config.yaml
arch: "transformer_decoder"
model: "autoregressive pixel model"
dataset: "photos of plants, animals and fungi (iNaturalist)"
train_examples: 155796
image_size: 16
horizontal_flip: true
levels_per_channel: 6
vocab_size: 217
width: 256
layers: 10
norm: "layernorm"
norm_position: "pre"
activation: "geglu"
mlp_ratio: 2
head_dim: 16
fused_qkv: false
bias: "none"
qk_norm: false
layer_scale_init: 1.0
parallel_block: false
inner_norm: false
drop_path: 0.05
kv_group_size: 2
positions: "learned"
tie_embeddings: true
init: "kaiming_normal"
residual_init: "none"
optimizer: "soap"
beta2: 0.95
lr: 0.0014
beta1: 0.95
shampoo_beta: 0.95
eps: 1e-08
precondition_frequency: 32
max_precond_dim: 1024
one_sided: false
adamw_lr_other_params: 0.0019
grad_clip: 3.0
cautious_weight_decay: true
steps: 15200
batch_size: 128
epochs: 12.5
lr_schedule: "cosine"
final_lr_fraction: 0
warmup_steps: 450
weight_decay: 0.4
adamw_weight_decay_other_params: 0.01
Rows from block 7, named by matrix and row number. Each number is 500 + 40 x the weight over its row's rms, rounded and kept within 0 to 999. All counts start at 0. Numbers have three digits each. After the name is the row's rms in percent of the matrix's.
# proj: attention output (model.blocks.7.attn.proj.weight, 256x256), inputs 0-255
proj.23 098:542450498531572513504492533501504513428528525520423496544533540506477505481439478528646537526551512495539608504464438474494425557534498500534481503496474457530526497440506518432552435505453512510503514440525448547413501521517563515485537474443564543501485583458488487555490464467555531522493515467434544454475513480470547519524500465499491422505582489542422547478521495492488500544465540470464480498483490454541506485424492517502499488512500546512478453528465494438549461504478509487529517474606538504514569474448485595558529531483388532537507473449555566496547529530430482510537477557464477577500548549472519444464532559505562482465522459454450451431560460521485542541482453503516469471479434482524475425519487494466501481523471503532554591481500487445476536533511475
proj.24 100:540461518536545555466482485556540571499488537508492523540505513496479519549482506498514503436455528525515512464536532562516518530470429509513467527521494522493479472510480429520516516442454471519530448487502491490506521507511522427483495439476446556486485588513501474516479460546554525506435503538457406506504460461489462515498519544515507476475517585479457523452465535591473456491479443499536544534442529590464501493479556563443469454467436485448506556386476463466510419506584499535461476467483496512521467466557568458427542522380535518426540499449485549527511499540515480518462470544494438544575569508569496510499487504518458589544577525478426509478472567468482535470550458485530529458469500450528510516425437462525493540529476433514529518519456466453544537583570434
proj.25 110:504468440462528592539488505487492520487453520509520567473497533490556505564522503548520442447459519525551525474412497516499506483450495403495490457493514438502505560483481493564541458501481461441545506499490515469519513519511452524459561490554510534594524519515436517482479508519470454427512568477476461532519540511509433535508468478459508526477507480504529533485511595493606508525496532547490547445522478452503529534552489474546582454452596449455501445514516475504530501491418422499546476520518485479547530545493442511506441504430476519532485500541453498403507485486464563491564519464512588509480474567498460528480512448400454452496391504506514492512503535479553614521635475463466483524592462548537486488464482481454500494546517525514484488464466510517501501502533414
proj.26 103:520421507478450450516576552494527515535522511494526526489560518552513476476485455473504467557557541429486554499474520501515524548537528477498467535516468460514478492478498467511487446509516568510505498517458498529530551485482657544551473601495458506503548471538528400500558476484447485461565533477505473432515534445532509539498506506529473452567471525535487491548560547523519447468488539568558536568507516481443453468501541475457487533558499502434536473503510462592540504525514496509495487500523491483434408547443499543472456511556497525462480440550521559489557532435526557490540501455580442486484511463527495523534541431412495534520486522510484524503516509499413517495580423554488532523394432483473516472467577442484545604463521475517518534493516449455505469525459472
proj.27 105:476549595531493467549481500512430508481516456491536462436481496481501598521510502463552494485401516501497505493556515546546509509529525582499516516481491511498485580468492469496531561457469509509552489473517494499457554555519489421462530540517504582531456511542499469483483460516497484493534485525542449526531463473526492529512575496591567567493540468509472536506497512491523491527459440475445501517527631504518458482513472532483486529485461570476440453473508460501473524446531549533499429476504545509499598485523572509588559483502512578471508504530504462441542512458497496572551582473504478462459489561498484490496474487531499381516514533516436549384480461375435567586482542502529504550487503462461528475479491498493485441496487532447506474514549454486486467463415444
proj.28 093:458550480587371493558475561486501496524518487480573439504437527475503514451465499509426450497463497474478521456505507464425479489490581445518473450470494532488501556527558472496516533493563457498464468486503521492431463518587499472518437495495519535533524514510540489539501503473484552503502472534477549471613541434493559478542483497495528542474511538450474459462488514493501489499567493560474586527478496545526482426528505521576557503479495506547455476489523517571501556513468459540583451540495549506549535570501498610542496458469510478489456510507510556461428510469419478567508496546546425484420503469478477553453510493523491464448560478616545537501490511523516534525458477509418446491547581448471472488531544529497515567536575513544458507473531470451450464489492547
proj.29 097:461532420544492518553491469498496491516474512491415546531447502481490526530507489517455520516439421539546504497542468466498510500433497543538500549508466428490535543543490496493473417461527442484527499403466521522541473477464510449470502480496438502557482501510500478501589470585634497549509552501459423535512514432494457472482539480555526523517534608501481525524535546512570505484526491594528453519520463556508429531526485484517510519472559502537461431554454536521563538516538526491496447507488542476483438509476534433527534490505537504520560583568498597503494483626537481469501483500542500495560384545457458448511550494464474486512521499476490616485467532511513499487486519581506475524512449481475483526486535516532467439496493516474478594551480553490503501533451450
proj.30 099:529526477556426550538584515503506497453483483512559443478509505517537412467492523477474512552439509521463428490511451494484488439498549482515536458510476546520517587418498481505501465484500487435523527494529409512467503519467514499546468546505585569549465484471473469526446481429477595497440459510523460467566489445528514538480564478544542484514448491524449458473527528484383462492466483435582480514477500491413500514484505516489546491524468534455476462472547504544579541472449464531460468513464499513451491452538484526489512446525510620545444502429594409508440478476521532591553540422470433510491555520439505505500495465570450506536518500412460469519497505473503492481490482570523497484522506537469496522523501433493538512418497494527481515459476542471452530466436452
proj.31 098:535433519524493529444531501515481493450527471523471526579447564518530585524420550584508530624550525436471448481492432485454476490507507514492528434480548577529488444476474507546504540467487467550497471467502535580501439510530582479516550545502489560458458523469517523504455507486521508554493462524501505481566575519464470530446459538521491574519490478543501494411536523503486540542521490426474477495518480488493520514499488473568490534465507457489455508500505479460458538501567558482489538535485479480546590487462525525463563531508487546518452546492443444582436460509528410425556537536464480505516461495452532438531513548530524521545499505456511553572506522506543536537538463548510576512579514396520458538544582447533491574481524454471459525505471513409507475513478512
proj.32 099:484543500529466541483503576537586450419495541508433493438531533569515464524529434512529452499514457488485508454470481477502487532451392435493470444494535483541415475547472471468486538603456555412571486549420582447495502492473482497515563500528451476537475499513487566466506503450434457510475438451577443513411516471468434499478480483466513577523432536530525508475482577520514516486494494453474482562526478508414470523506502539554481472520506509427496545496466432451520527523444490489484347521493511465553533535487514477454477456447499516495482518494452541474481498599486509545483519561513540467481541537449503544519523570557514515482501505478495494480568540466376459400507513513500527522493473510528500486505498484480518484532483463448479508484512507445491493498455499
proj.33 096:388448493513507445618408478525533490505452515576527492454497516482413535531424458507550465487456451454522510485477576493513531483484487503557508583452492469496439476486484443449496459539482476431449547489576528531559512482483483522495518495535493444516523461481499497493517563511491492477489520515520559439498495529496520505528472489545557505489486500508575564533569456487506509487492490549512492546575542508523470500475491498496519507433504468459477423508496482503509502492465583459424433469529528533539481474501559526484501485486506528479451537528460504492548579392479527531435433437535470584525426535498519443549551461560502503598485466423513589477449555508389467496501505492441501443451514508544561464528551532455460573514514551527528504446560506487496518489493507
proj.34 100:535496455507496535457545500492483470512490440491493449531499459488534413545503495520549522530504490509496524614448516457511435520525487471496494480477499538486512403527519588512502438526459544558434495507508519580486485552520501469512505552481494510460463499396525497464524450456461503384477553553456537498545521461499498461463618480495516438545483509533464451476462496508505468504453522540530527539445460512499500528484407568515582542487499472505521469567487523545451508497508512434570564490507463513485616512461565547490520420489523438538498485467430421524542465549493439609493510493526485528501475471531537498539569459514521450476536519453473476506509524469460478531427452523508534499499502598508488443531544451407548437487496398485484535536487507506511482545476496
proj.35 091:466482530522500500489551463516499508548488435486578527509505504517450553460549530495453520528528528503538530477556445487545481511466495526518520515441511515498550609455469541508531497464483505414483477562505505425565500473488581465475480581516540484517490484556492547546528439445487512460479463445455502551500527460583541515463502581444474499470533528452428522540476435507559444526580563434475499536534499510558470526469498465562499489493563493568371462500431479495526548465483520517523502527500438431539465471544495496493493493485521571452550475514475465501532495479496556610491436593485452443483466551526517409553512468532469435479458550477503491467478488420523473496423527599506497559542526547532518548512516506503462499489558546503469534485482441513471490544520572
proj.36 095:531477505458540534405481595529510519542485500588511513488431481444532574510485471495483513533443516465477483495471546515518513580526557464521521510590545486563560472529510538453444424468494549494535499509524471487519515521564536494495490454505422542509517541505498522520409436547531554518549519528531490542503453488490494578437489494539458479505475530453553517533523479478454454509454527532468550395517412516546444473438469475522506505560521502492491505567587526483485553510454464497459415505491543555604558428487479509431528547580554572415506486503550479476517536532471496501486480411499490513490532450552568456467507514501444460544497475488474539499532480542556462633530506496528484483551520493480516508442487528544446524486436492502499510520438520551523502515462512
proj.37 101:539555480526522421480470488458621507559483499538460465484526485589517546454498495470489482465464531552502518528459391504529574442481475517485472537508455483472578545507514511481451532442573525463567549496489524527496509564562429533425541422462490562548526471498529482474471494502497501563480429526404487447571554502497492514580473479519431522480516493515506520506443473538449573501478540566503505466509491549494440509484561527516538419462501461470476489559491522503460506520472443510561534491447520529517533526547515548536439502404513499528468449493452486543489403489489439505482434526460506457540485451450510447470591466554491472469496559553503537525467487523446472513460481450544521509502526445451539464542456549521527510537441421504470507542496483524556534500478430
proj.38 103:469552470492478485501502463523470502439484597467504422535572433518501488470488514426510529450532498526493539491496521478470496454508531526520508502449485564540479551497513490522486555511553496542453565495530527539528518505447461468502487495486491436469650569503485544518675523510478476558483490464488531588474484505458442480531480505525537532412524566457514520519503493526478504538433558483483470511546501524518572470411521494488527544458522461476534486453455534506479474543522493408427496582531500548550457473476499514434518464537512544423531518515475527514508554540468500516475569467447477529433480518490475566546516493465515453546547451481571542518431519532567496482596515531527482521571563506494439509506495500494463478513488529469452526497519512498425467555526599
proj.39 098:516467480498490426496446516542472485471504514501463492473490521569508486463502501476504498523523576518505514528444579581460570558477515542424521445515476512470596475483478538524493515464517560464470475499487510519541498534468447557535540471549523532535518517415489494506474509510414521503517466497444537539553493479489452453478548519478504511544501501525459602541501488589464490512443499484467566512481447511514473497470490572510496402453495448488539521545621498476514546519533503472489440491504547515372484505372594509471438508479454541531443517490514500525520461500479454495507479481505540534452588482574525527482560506477485499533547523461520412453509433475448482528550559504576471522539437479492425461492496478506507472510580483515580534543549569481529504523474421
proj.40 090:457503503475461435435532514417506515579465521568571466521454517493478530448462554514449469535496505446501505498549455580533543476435507477541452559496513564470487539469500475490569491517435489473505516467458519590475475468506457477502477463543438561454486498478516528453547534456424479500578539460525487485454517455514495462534490481502433504459437493451443484623550512513538499499459540512435459479407481500551488481507488539471500465413505505515494573453453506487459566525471574491443466498542477558497444501443494559513523530431530426487563452454444536518455517530449472518449528480491490512535566488484432536499527481443542532374532592486504440500478514496441452483552476520486496466492486526576494504476485496432575490525491482423471492493507478443469501501540463
proj.41 105:434532497447558549466476516500529418559547507499525506505466504515551521473516469599479558489478514393531485511478490547509478527544431505440446502569493525507598587490496518448523546467430565432478484469491447398495473520474498488484493470521530490542555555578463507408415517504497530511520508481488490462531471499530494553589426463540500471562546508481537541502456505453470474543478477447473518494532417529550527507469465560522562442494503458468558543486499492455473551525532528356480516532468562464503541537514449464537483465499508542463503448493531493528544556551587489436516503491478481517479444494493506583534519494552506548486536461503557473525502505514444497502416530582506432477490524485536462511459488539502439542471485572490507498471521501436519508492448537
proj.42 098:504498487467506549553532456608463461477496489519495455539565527441471457553550437471496486505491554482532499552493436449424499493476542564513459411550511534450446506496480513518474487492566505547455471541555447583489527487547466500462504515453523541491470514449456511491461538488546493488440543532535486510547554446428515524538561537484606480449411565520440437550547459463496408429426555517499486515461576473488468433546506531446515531532499501508446492481446532498511504524471531601486502480483495466495465451527514564438585477397502511500478471571510484559500485472521504501508450431470425479552474518466444475543418447516506521517512508492464546483504470540499469573517478460532489499499544463547576478486471547515532488432463468551485476543453533478489456490514511
proj.43 102:471499456562491602449467508489448452490496528563533463581504467466534493533496484526479515429516446506460520526526420515484504601518447533443529483438512526561532539536491466485475517432548561491449513475448487470491508471498507468477514525502543498484467498476511532482495559537560478519501395537469526490475504535512463578478436527476508641559498570436611469410514497493510512533482490491548462483478471524502515581495438538453525468518482399560531510552447505498572466472490498476521523565555536456537502553490492471462532478596531472484464501539472498551455520537485512523508462487473487514488492511484467488482519475540557514570452551489533535487558546474494534510594537535536483461572432510499458528442418512519437467493397539564476530474494515502511505513515574
proj.44 109:458473394509456473432528504511479419547479546484573527582529490499474515492522448479441486515502552580572469531491604481498388486507470552522475486427486564458477465479479518491498510467484515517514461483406494556518583496508541525540442521453484512553496558433463474460512506458479549516458499505520566486407469495451518485518489462531480524498489505523479534463580565522511541508491509506480533512525424450472535554512499572569507492579493501440559535486510511492484578494510495463487567450537474480416418471537541569487536578571484492563490568521547478452521502539506507457468537481525497572497533453496523572424568489502487402462529435481513520526534507510556535522500493548549527504503543549468474551509505473547498500497446411506503487491529523434468512480459505
proj.45 106:555530526453540448438480520523498515478507433570513503478445426539529454457464459548486525512506521487508471632452591527467562536457507522420493473573540514503543520572511494439493468492537510522531441471462512524487509447428527507488467471543496527459528557496496473498539562573456465551537499506511541458442477575423452490528460511555531417487486536508509531487530526524402502586451528552563535503510505493481463539502478469498505516461478528517542457473477471490509517529493547587489498523514513547486487493444499519428443507489457461462512498472442495491458478452501507545521501509522458478452507445537549448428502458532505556548526512545527549561448433507580490521505477529576508603500502471480497523506553562572482484534491425465570536570512548439549477540504406
proj.46 096:529501475518426529481423537463518422504482464468461472560522458539514557468468469538476589479497464537546463540544524536579495598451520504512447468494620497481538476469508505427531491540435564511438439461501530504523455509523508506473503498510504529470462432473507484482496515497476490531473517538442441491523497450537569456484515510511542497514496432502463539562551503496508439519546551477521523545508522450431593454414473496479471550524494530519551474544500505491515539479536508498503433497569493524439550440486555482483543509573492569497476491559521386454497470514502435423483511538546487486492531494473565420567526595510535523528501522463496522470481431626488472454436522483501479482447502452478450522397500425533477494512501513482565480500477549554494549496483505
proj.47 101:524425480525524471506499510506473523538454490451528503517437431570534490471504531532528518550533465474501505422531567430553465442420438497568468538537492441521489475501505527555598483514513494512470470527549531523469529595563524542586541436457502467469541568483501478454469465514444518568525468509485486509525464434528556479530444485427467485510468524421476514507398497561456523466543471457489430509513536444529532440579498535463557571623542522446516483618488473531430404452524495520538513500497559457556536478526530523535480477498546462516441534460480478513458504513509507492497543509450497489494520548452440449526537529484509507532533514485482451510482504507470427483467518500475513431474538469467495480423447509513518562482447491553406485535526474518513525530506493
proj.48 090:441487455436474492526468472498530465450488532476432536449520515548503458399497475524504457532552431490477578503501513486451467508539482506509555506491544428537478477475472516507515509496480507460558480528479462536463455588468453449462446524511487573519442552489525472514484515542517554478466525560493587498535525504496479596497571509532530501480467464550506527542548544490467511489504477512537488511492400437486527485552563540499472481446519510464520467519544439493554414445523508521571471458506623507488442444524453504436498673517455518536461491490528494549502470454559531484520542541452469544514501503541465487496504403549548474478531511450418580477486538587483489602540518494522523533558517516522494506563504495456461492517492539477465458565499465509477457492507523
proj.49 119:486540518429508520442465505468531496547569502479527462465515548562501492483442522446427504492456514566459435547452513495500487543513472493549493513571483457522502473460509482565516539477551506517444487487436529448462473504437472500526440534440530502421514449525501542543516506479559522541432427531421529597500502432473537514482452528576528478514647486494433513476565509457603503518489493468476535488469501489503514491507405455474421536482510410527466501384466555557479472479450506501581458518581486510523494519435451436481506526505538536410493495529518504482483506493594517467533537494509578457501520509462482531500424534509480557528500564520467485482454545469477475509516500447465495494472485519492560450536461516501558572542578528486479466479507497490505559492508525
proj.50 098:511479559549516550562549526535555530462517509549478486515428559452551413475548446561560465524453582535517510411480496518516578510509465486452435465474502486506570519550449517449518534608487528515511508497460437490512506507559495486551432449479470477499476476548478496548455464525461560525596474417559528574494559447509469502543515426479548568501477498424526479475495515492512472549478472450510482459470472487534468466456483495434533478507487530508484474481419558412492427497497459534441472456481496553502494525507501489505519489431543457445511467514467525517498518493512432462501487470540505551473477514498483462480526494453418536500455567467549510490509417528478559502480471485487441491524585428444573510458511528524523519539492577540474517560588514506514588521458470
proj.51 104:541485561556438464480506532486519453590519512500479503491456462496488526447412495541474478512472500498515520493450523379459440500508494532495441495519525461455584457632502560464515502509477579438449483557504550535507460426528543557471617502510526492453535494501548482514541486433462531488491512508528478547473471501482533506473523451437498509530464549530476518474573523412579537504543499473524481477479502502472516546509553511478462590540439536498506443471476534496484491545472531466464448549449454511531435500425510445557462487511493590491556500486540536524587492569443544535454533509518538462472457533472488470500493495500510470508477502435477572435556520519547554436489591552526534495509506472480518510500452550514591499483443512548441511518511524528424519500439486
proj.52 100:509507558489488536494501502417577629481526473482518469466548481487476485543515451442458504458496509486483505554468511531505505502508386514571461466503500451499503513528478480508572557608452564498521447521497495436495519487479480484544550526509506613483486493441536460537599495443530534392501532480535451460534577459499531510474479546464465487502550473537464491519476485485534527439499578469528554516434474490492490510448435473527482487538444473495448519496525488545523505454458513495451508508461485518413441462521482517533500486527539512473502541535501555535526572466469476558479520506527549447529536574409543482525507415511478521523567406522490434449532437432457473556486447525530458476538507538541446430516527408484489506444484534489474488516487494549469554564515532
proj.53 110:498485548462499470586509475469516481570538490469536514455489534492464554587534434496435470556493526443514529413508497483481534428512508471502434521612560432489444476502562527530494524489482545514527515424515504504527418500559541482486517491530427461578484505506528495572478433473531508457540543528550435466486532542530514436492561469478509478482473491517430524484532496504540470530428471488471532481455479505499431460499459541519488496489502513479457524503458542492586508461494539475493539530470534549545566455485516497515545503515494415505482420521485517551465485431492443538545576533580520512567554464441609497507563430485488505509493537544486471522563477480499456542418607504482453514596493498505508500524497493481541367497494516483447526538490534507489521485529437
proj.54 098:557534483512527461509457495568503476521475476440438544491479518505434525516466465485438515551552457521485461491546446530523472457444499523482431551455520527496489468550505543527541541515414468468522499425628507489482503446460544514526537517503476528534503495536518508521428534556400503484458480491462502492560515481523511468452504378465529496580512509497467422632552493496494530500474502530510476494519527442545462459510445555484485472496506475545454545525493476434580490492488496425540429554486544562497491535502512464474569409508489496511475477512462549460533524467499478506525478501546576578539544521481569457551506525497520484534471496541477525460488534473549521456541555432422470432502523468480506441463475444595551476463540459540477471500439548490542484483449415
proj.55 103:429552507461510476467377450579433484587480528419546480507547562515462563453491455530469470468496473525541503532429493529507453452604478519500487488476454496459508547510549606566498501508542491542543490466414475454473455514567503500463534525485478464500581501501483562439459531515505551518517541487558521464490488485493512412542470492486498457475515540507460495532475452508460552473512455490546501444479463454497510568501530544581488494434496530524513535554544485441485486471518453494469504527502454484532444470506466559500503453600505506529498385496441507592441513452479512513423531525477492457488473502537477514457479493443503462474541553504491566477544485539508471479517505497474506451544461530498567479526510581463515447548564457482474529488496402552471472403522492
proj.56 103:458615584464517607520536527557533440476542478480500471439413506459508517514505541570559510487402479519447454482507538455519500456456471483509507510469533470530476441530483451525511490484462480533552533482550475454403540504523566465439489509493493519479524471528591445474478480614513513536487498476451519510560485451431466538517439459531564518419503464527489524503586465502471517582501499515485501492514572435485556490468520517451478532540460518576511502516471430486500538515480521591474502498488529518512440413508550525548550507489507564506496495493467529590484529494412482499566518494473439495503489546472547424436561408536496492520516511457545529457549489504555530506504525491510505512534545509429528510516481495471496473463497557460522536426525499519403487525491455
proj.57 096:475501496593473437415461437527489527549527491447494476479491594492526538516449511432453510498481537434565499479507463511495519493541574546579491540564484546503495475480496480458516416421508526471511520505570536621542558519487525473596562469427488530490491486437464500508517465506480492515524477518526500515502489509564564504540483517487542514455486467520436568482465542512492500432372482461464512473503461466535457442487512498454449490547473515542460521605476528448539505458552591498502482493500485484492584412529497539443504508525482547476503548483468500511456512486612502476534497446518494528540542514471520452517504585542539471505473459573487620515474485539510551549530463505483564493548430512514423448517507496506517487473520489449472486458473534502537484492554520
proj.58 101:489493501520442527530512514579480466459438505519497476492489462466473498538448535529489549495511489636532488493550507496501521517446508459482451496499446493486510481483540473473454465501514505483464476434436435498396481490532529503484511496543537517645462521522599473528497497466539465504495548537469459564484487501496517489537440536437486478486549540412507544547444512480482526438510522448497436425482480488517445502467468471454497469524487442489544482443423470502579451506512502455502423474533554555453550496507480565503476420489521531540537518555524457483554511505422492427454481410468525463442471529497457458506454484517510475605529520413590580517550514542447484512503520472492478546485521444486499470480558517473494420553495536481459431455466585515526463541496514
proj.59 097:540484495497519511528518569454395512530522509487432441499444422492515576424498535473489543457514587488474499465505454530483463485574441459498487428457522541500478479524480468504498525499491493550493463494515421494425444518547515448450479480490571514478475499529491463448482513526558494499473542494486489550451486567486488472505546511481429466475514525529570438470524499506506560485517551549490417446510499515536453483425558461520499476481533563497553459512519525545548489548527511450477416468538523537484482472593503470552507466439486463556606480565529476555417472549558488453567529478410490464568522466487504473469471539541522519520547527546522491449512468460478590400513497475485515454515565526516535582460484508498448478441525486428490533557476516421441457493519491
proj.60 104:431546521499560556492473544524547504549486463433592458445431496455486628532520428509538466482507486490489502527541411490481536484459576498566445535504487505502504475479486425520465479422456525494555486398544480451475504477534495574450530458466527490512491521563497566455450500459535445516461436520431569450526507505500552543579439498473452525519563478439490493514504500556457580546473452505532487487508487497539474516487509470522505531482461559523533502565530453504558507475492528503575512528496509477505496516449475470541505587453532521598478510492474511578474517518466518443477491447497452548468486503468463461495477500509617533512498562423533564503513524503505503518467418528479471503614470486484422481522513553481470484498498536486428539502566518521500469485514433
proj.61 099:516493534554521418460442473496459513599552505544454475478456493570545525463573537528482537569446481583454481450498503473510503406533524444468441538470456506433490447558515495505443451465574493470479521467539503555499469598520522566502505420496565465542425515476455527460474490484488451568534479446509461552493496467530464502486448528462534557516486452538505461590453448500518482450507491540570514523565546522534470551467472519458559496505471472452482563537519510475443484489409495495508511421441524488414546501521476537485487524504439528569493475546532505457502469521481552453463444535521545454469489514501472438466515520521599524477496428489570517422524466517478536529511571474498499503543520514510547489519458466502543478487452466514522490559446448520439587510484504
proj.62 097:529547499553507518527555538498526501423457527515502451559523544533459428421533512501598483515414453507493489495511464466501557471451573456479501474481455504438485503466509471488559463551534458470510468462463549404489551503535471432514512502557527555556484460545513449498488492582511545489467465477470521455439486463514450510491523458496560493475558508459510449551439496533438528567464455496509556516518514508531548495537512480531483470512498520500491584496442560510514486480506494513506533514434602515487430456529487502563528476505441478502523511453563515524537535507428478484446548516510504473440454555454429490469506496493459463477482460527474540481473503458432416371533513487501558429502563535465440438534482506591536506487508436494515444546568566598483441508470490
proj.63 103:471451506423511518433459489478504600510516515567477522461567469446550487471516522466486448532416502441512502514391491537458584543510495583541506524599478529465504488430534447499474507592502510469468506530511491470567506542528514486562546462499516441517497470537483509505491582572521489483511455485491613516487546509498491576470489443504491539540537386510510399449470558484485519471497531511491543485537431435491446488449559503514448508466473459569563503493547514471475423457516431466554488525529480427535541462516527497529564515497513477510531509525462501490469472524547505502538415453455467451557429428485483477499439508496475523557502507555438503476538474580519549435456511493507540508510454455488516446532494500528594472532495503483560503508526502528503516542461486
proj.64 107:502545456459557561483515509440510513431528461489517507491488501463503473502536523536580504482477450510545556463569488488495516483534545464472502495497525465564414505474484527587491440557517437486511552508526506460515584539486540529476493409579520541536482509546596473492483504497503512514496481518498447490455534471493495530569528494496501512481539576604456492518554505396500565537454515485502592545481523540509468570455491476514494535531511517466496495504567515467534529523546533510488527500521561545485441554507524452666468486449448460487496475505507518541502559483418491469530540516450425529527487497492477484495543485471483475502570563458469491541527596534529479489521546495434528475514507487428523518464516526411454491536552506479543476485520410439509425428588515
proj.65 101:486508531514584505524526485497503532456536456550525483440493504493508452500530493522528513558573458483456464496465507475533477548483543550464515503464511483518551498499487498477528468460493504469538466514448504536569528518501548533552495443441536469563530436407469482487466482526456501548577543483477554426406446564464555515500456484439382436559503483480541518541560483516477574495482516510508558490458494501539481485502470457526496503530509409460492507530477534440428481539488533460514481450452474545496510424460465474518494447518556496540433504458539520552557523491531503517503531404508469489451497430531529449477493476517516513513524487486509432590518539559532517570510500500473501511488499574459493526560637504442421495526452452465489393503530507402469518501490609
proj.66 106:558484520493400507486471466518532433505524527466555489539494504573441582514502459556490438509518507563469482559521496494448472391522529557497479449517424466479466542495472589589485482499580549473465483520513511553467524473524451579515493472515483501534432462465563452528486557416461520494468521494461489581473473463480506464553499507536507397472578511495560578502397457539520513495558501532510506484476523505504466486498511529505507513513539436559506545518500514507518545506467481522568560469496536507563517447478527519552477479476491488560528466480428537479413400526427549521558452533524486539524541477498492469456497562533499509514500562491484476473569473488478456466531459512504469468485408461437452478484510444540449494515465533457525558549498512522516424583447505
proj.67 100:521466460441478479543522491476507481499491468499484384485574486475531514528473508503430460538501440562590401492453469492508570554465578529460455517500436482460514492489487507474490460491512411462502520541487485540504511508477478447576500466481519432432534504438491547474578552539473508487496570425543551502491516477482476488496448499448523556626475492440488500516460490487524460455498507475529560518560511545530569503486482490510433467427447492496456456489580504548515490534505520568528509537479474451526501450483467493521472492531480503502461540459534588623495475485485578422457507516550498504482549526467500618494472507497478485459548495525507465533427439451455553479505549478523480605483420482484516485422441523537487442517500513505496468488463481489538536461539538
proj.68 097:460562425517492509461512485473506533459543502508496501401505556516461450479520526495509430540472548493480440502453488534492496544482525447499404457530557511477547455441524531449494516548530475477507481549467469520467546429546488541483463463479524503465556455477521424490456510477463520415542485572524484489487471422542563537558539510489503567455485550574456509499535525524451530465477481591488536443476549488566461529575499530508502414519493500468508478544487537543486483475537509549484461488482586526527479364453440509505544573434468475483488463467522472573491587543492547459564503447476441575450601522479505458496576539514477461577499469476516428540523501493437519475440524505507456503459497483467527442436496459512477532537535535447492488458519471484485508488560473
proj.69 090:588496535518526394514445542481536456548476517511572477549552450447435497474527509530448425483519452508517472420510544568496491490429511453479569503426564557538501499492449478498499506477469421488547422468493470513500474534484472435507507527534362518584513547453465560536533481411534486465584537422451484484549471475513538472480453506530491459543519515540522464497487439463503470406417488430518452505508505534518533546549548488546508509506555509441485525523471484523456567496526495537447538467428580468483474549449500522532534517455582484508486434527517562529508580521489566450459466496489468526506441545488509484533438552538491511547470558476553500468469525484518476496487548471422568455475457499516550509554493488499478501499511475557521524523471513504471483508519475
proj.70 093:481524531467545474497515494519491534475477513496585526519505485537450451553512528529431507503472517484457492484535523502545538563540564454451490546461472498448428531531519478517492437558468516448502457496457490510473495493516461457495486513479500460545513553411574568512487468387480535532582481490501467534460500488470529497490481506502467571562509504447522578588491406496476517500571464513523524507479487460595571505519543498471471503452510509509504469473433460531551462497498440504547504543556537557474474468511427554501500508493488389457424478520526530538512522566474582477482508520440472479482549483432485475550531460539508465564521600484453479500576597485477458470507575622542497520515524508461457465483454501569494442430518507525509479577512533547479536561462488
proj.71 103:451543468514482507438464485495484460521490459453505486582496449477501472438460491490494521489504485483609460468499537521431501524549492533592557532477446496538475482474623552508496493402511512468568475453516493539521420469492410494543509559536469480524562502459445506517485539449480536447524506485444535465447390471486440467488467454451489490495511465493458537430506542487584534518507551439430491481466504492447510518467500459487502485523398471462491524526471479371467527510555538559374519500491520540461480489506505451517476497461536444488580471513445488485489492592477437465475509530464451476549460511523417472439607483454523514465556500517562466518541503541528489535515491494542438471512519465473539505510494542526509458527477496506463510530545500494427529524493495
proj.72 105:523509580487480475485564507471520500551554499504487460487562496491527467436480485473507472482507564455579474527524490522527378482489521572459544530505457490485475491497496485461451496517535458513490494473543480472475534496617525550542454573568426512504531494498499489533443471443458431430458497538573522473524553512473533524520527528561516470473485535493524446499551515525511472497435492501500501520522562545482540512545528507522526517486527508535516502529471421472462510411449525491444480517497538493475491489499562497527464448557508524508543452577503476449491437428473487532434466524412550520539438524452438516466514455469581547522548455491509468501579538493471436527523517459472505536485516500606496416456552559428638480491562467464537515490475568565553509461564484
proj.73 102:570460569524529606513508481512526538438449525431484480447586511457547446502485483543496563535584496523471570549474451460477500505417396536517543489529508466438475564533461556551554511554483541471493453512516508457500479470483512430423516462507552490485508446533499503520514485554505457537514459513531465504434471561482423499440549464485516531453498514514547546491513539483526489530482513446474512544543419507500474440499485535536442498532457488504493446490496556472506485464545549473460474552556493432495487567484576441488528469603531538567438482487526466550484496526557513529519465539458526550509460489510488393553448500478515493498499486471487512503462512568422554409505528505514518472460513505555599510414525551591470490487551499507496505459448473521510474469490456
proj.74 101:489497537481549423526526420368496481518518500487548571584508542527552508474521483491506501495475483465522504501480478547493493460467516474510451498493498520410499426506487524547514545510527530538559479602459480410453494474528490535430551515508455489441549479537553495528469457473517451466485442471520477568432512488453543419542497528461556521492460434509499491474491450511441504478551517458560488523520535482517460515551476551572559460535466542444462487516514423455423502484510505497488555523451549476536612494477516499484466500437495521486390516487513471507452476523472451480577522477576513518536553470537544501495471456551390480486423525531455580524500459501537545547493420500491473503535447475496451518493475583479478453473516535564533493451481549489537473441501450
proj.75 104:492419600522486501546511519483526492496467512497511619472484523433486592454534495474472530482494464487560517540524546570509462502477551472471528620530516520499490464481507531594570475523549447539496488502558479529580525527528481504559421525446479516482477512473423551519568460472494541548494508549470437494497517513502477484479533535498533515522507505440498439532516490550507528499560547558480392559546519450398434564514470490473473491478529545449485525537525508476460562493497554536464459508507403515542422495577517518465492484484533503486467476501516558481460498519515440505458483505442481541530447510508498454527519477481485531504545447383374484500438528587536479477472530600585500508544503488496543500504537483518515502499478529517473454544507468442502508467527512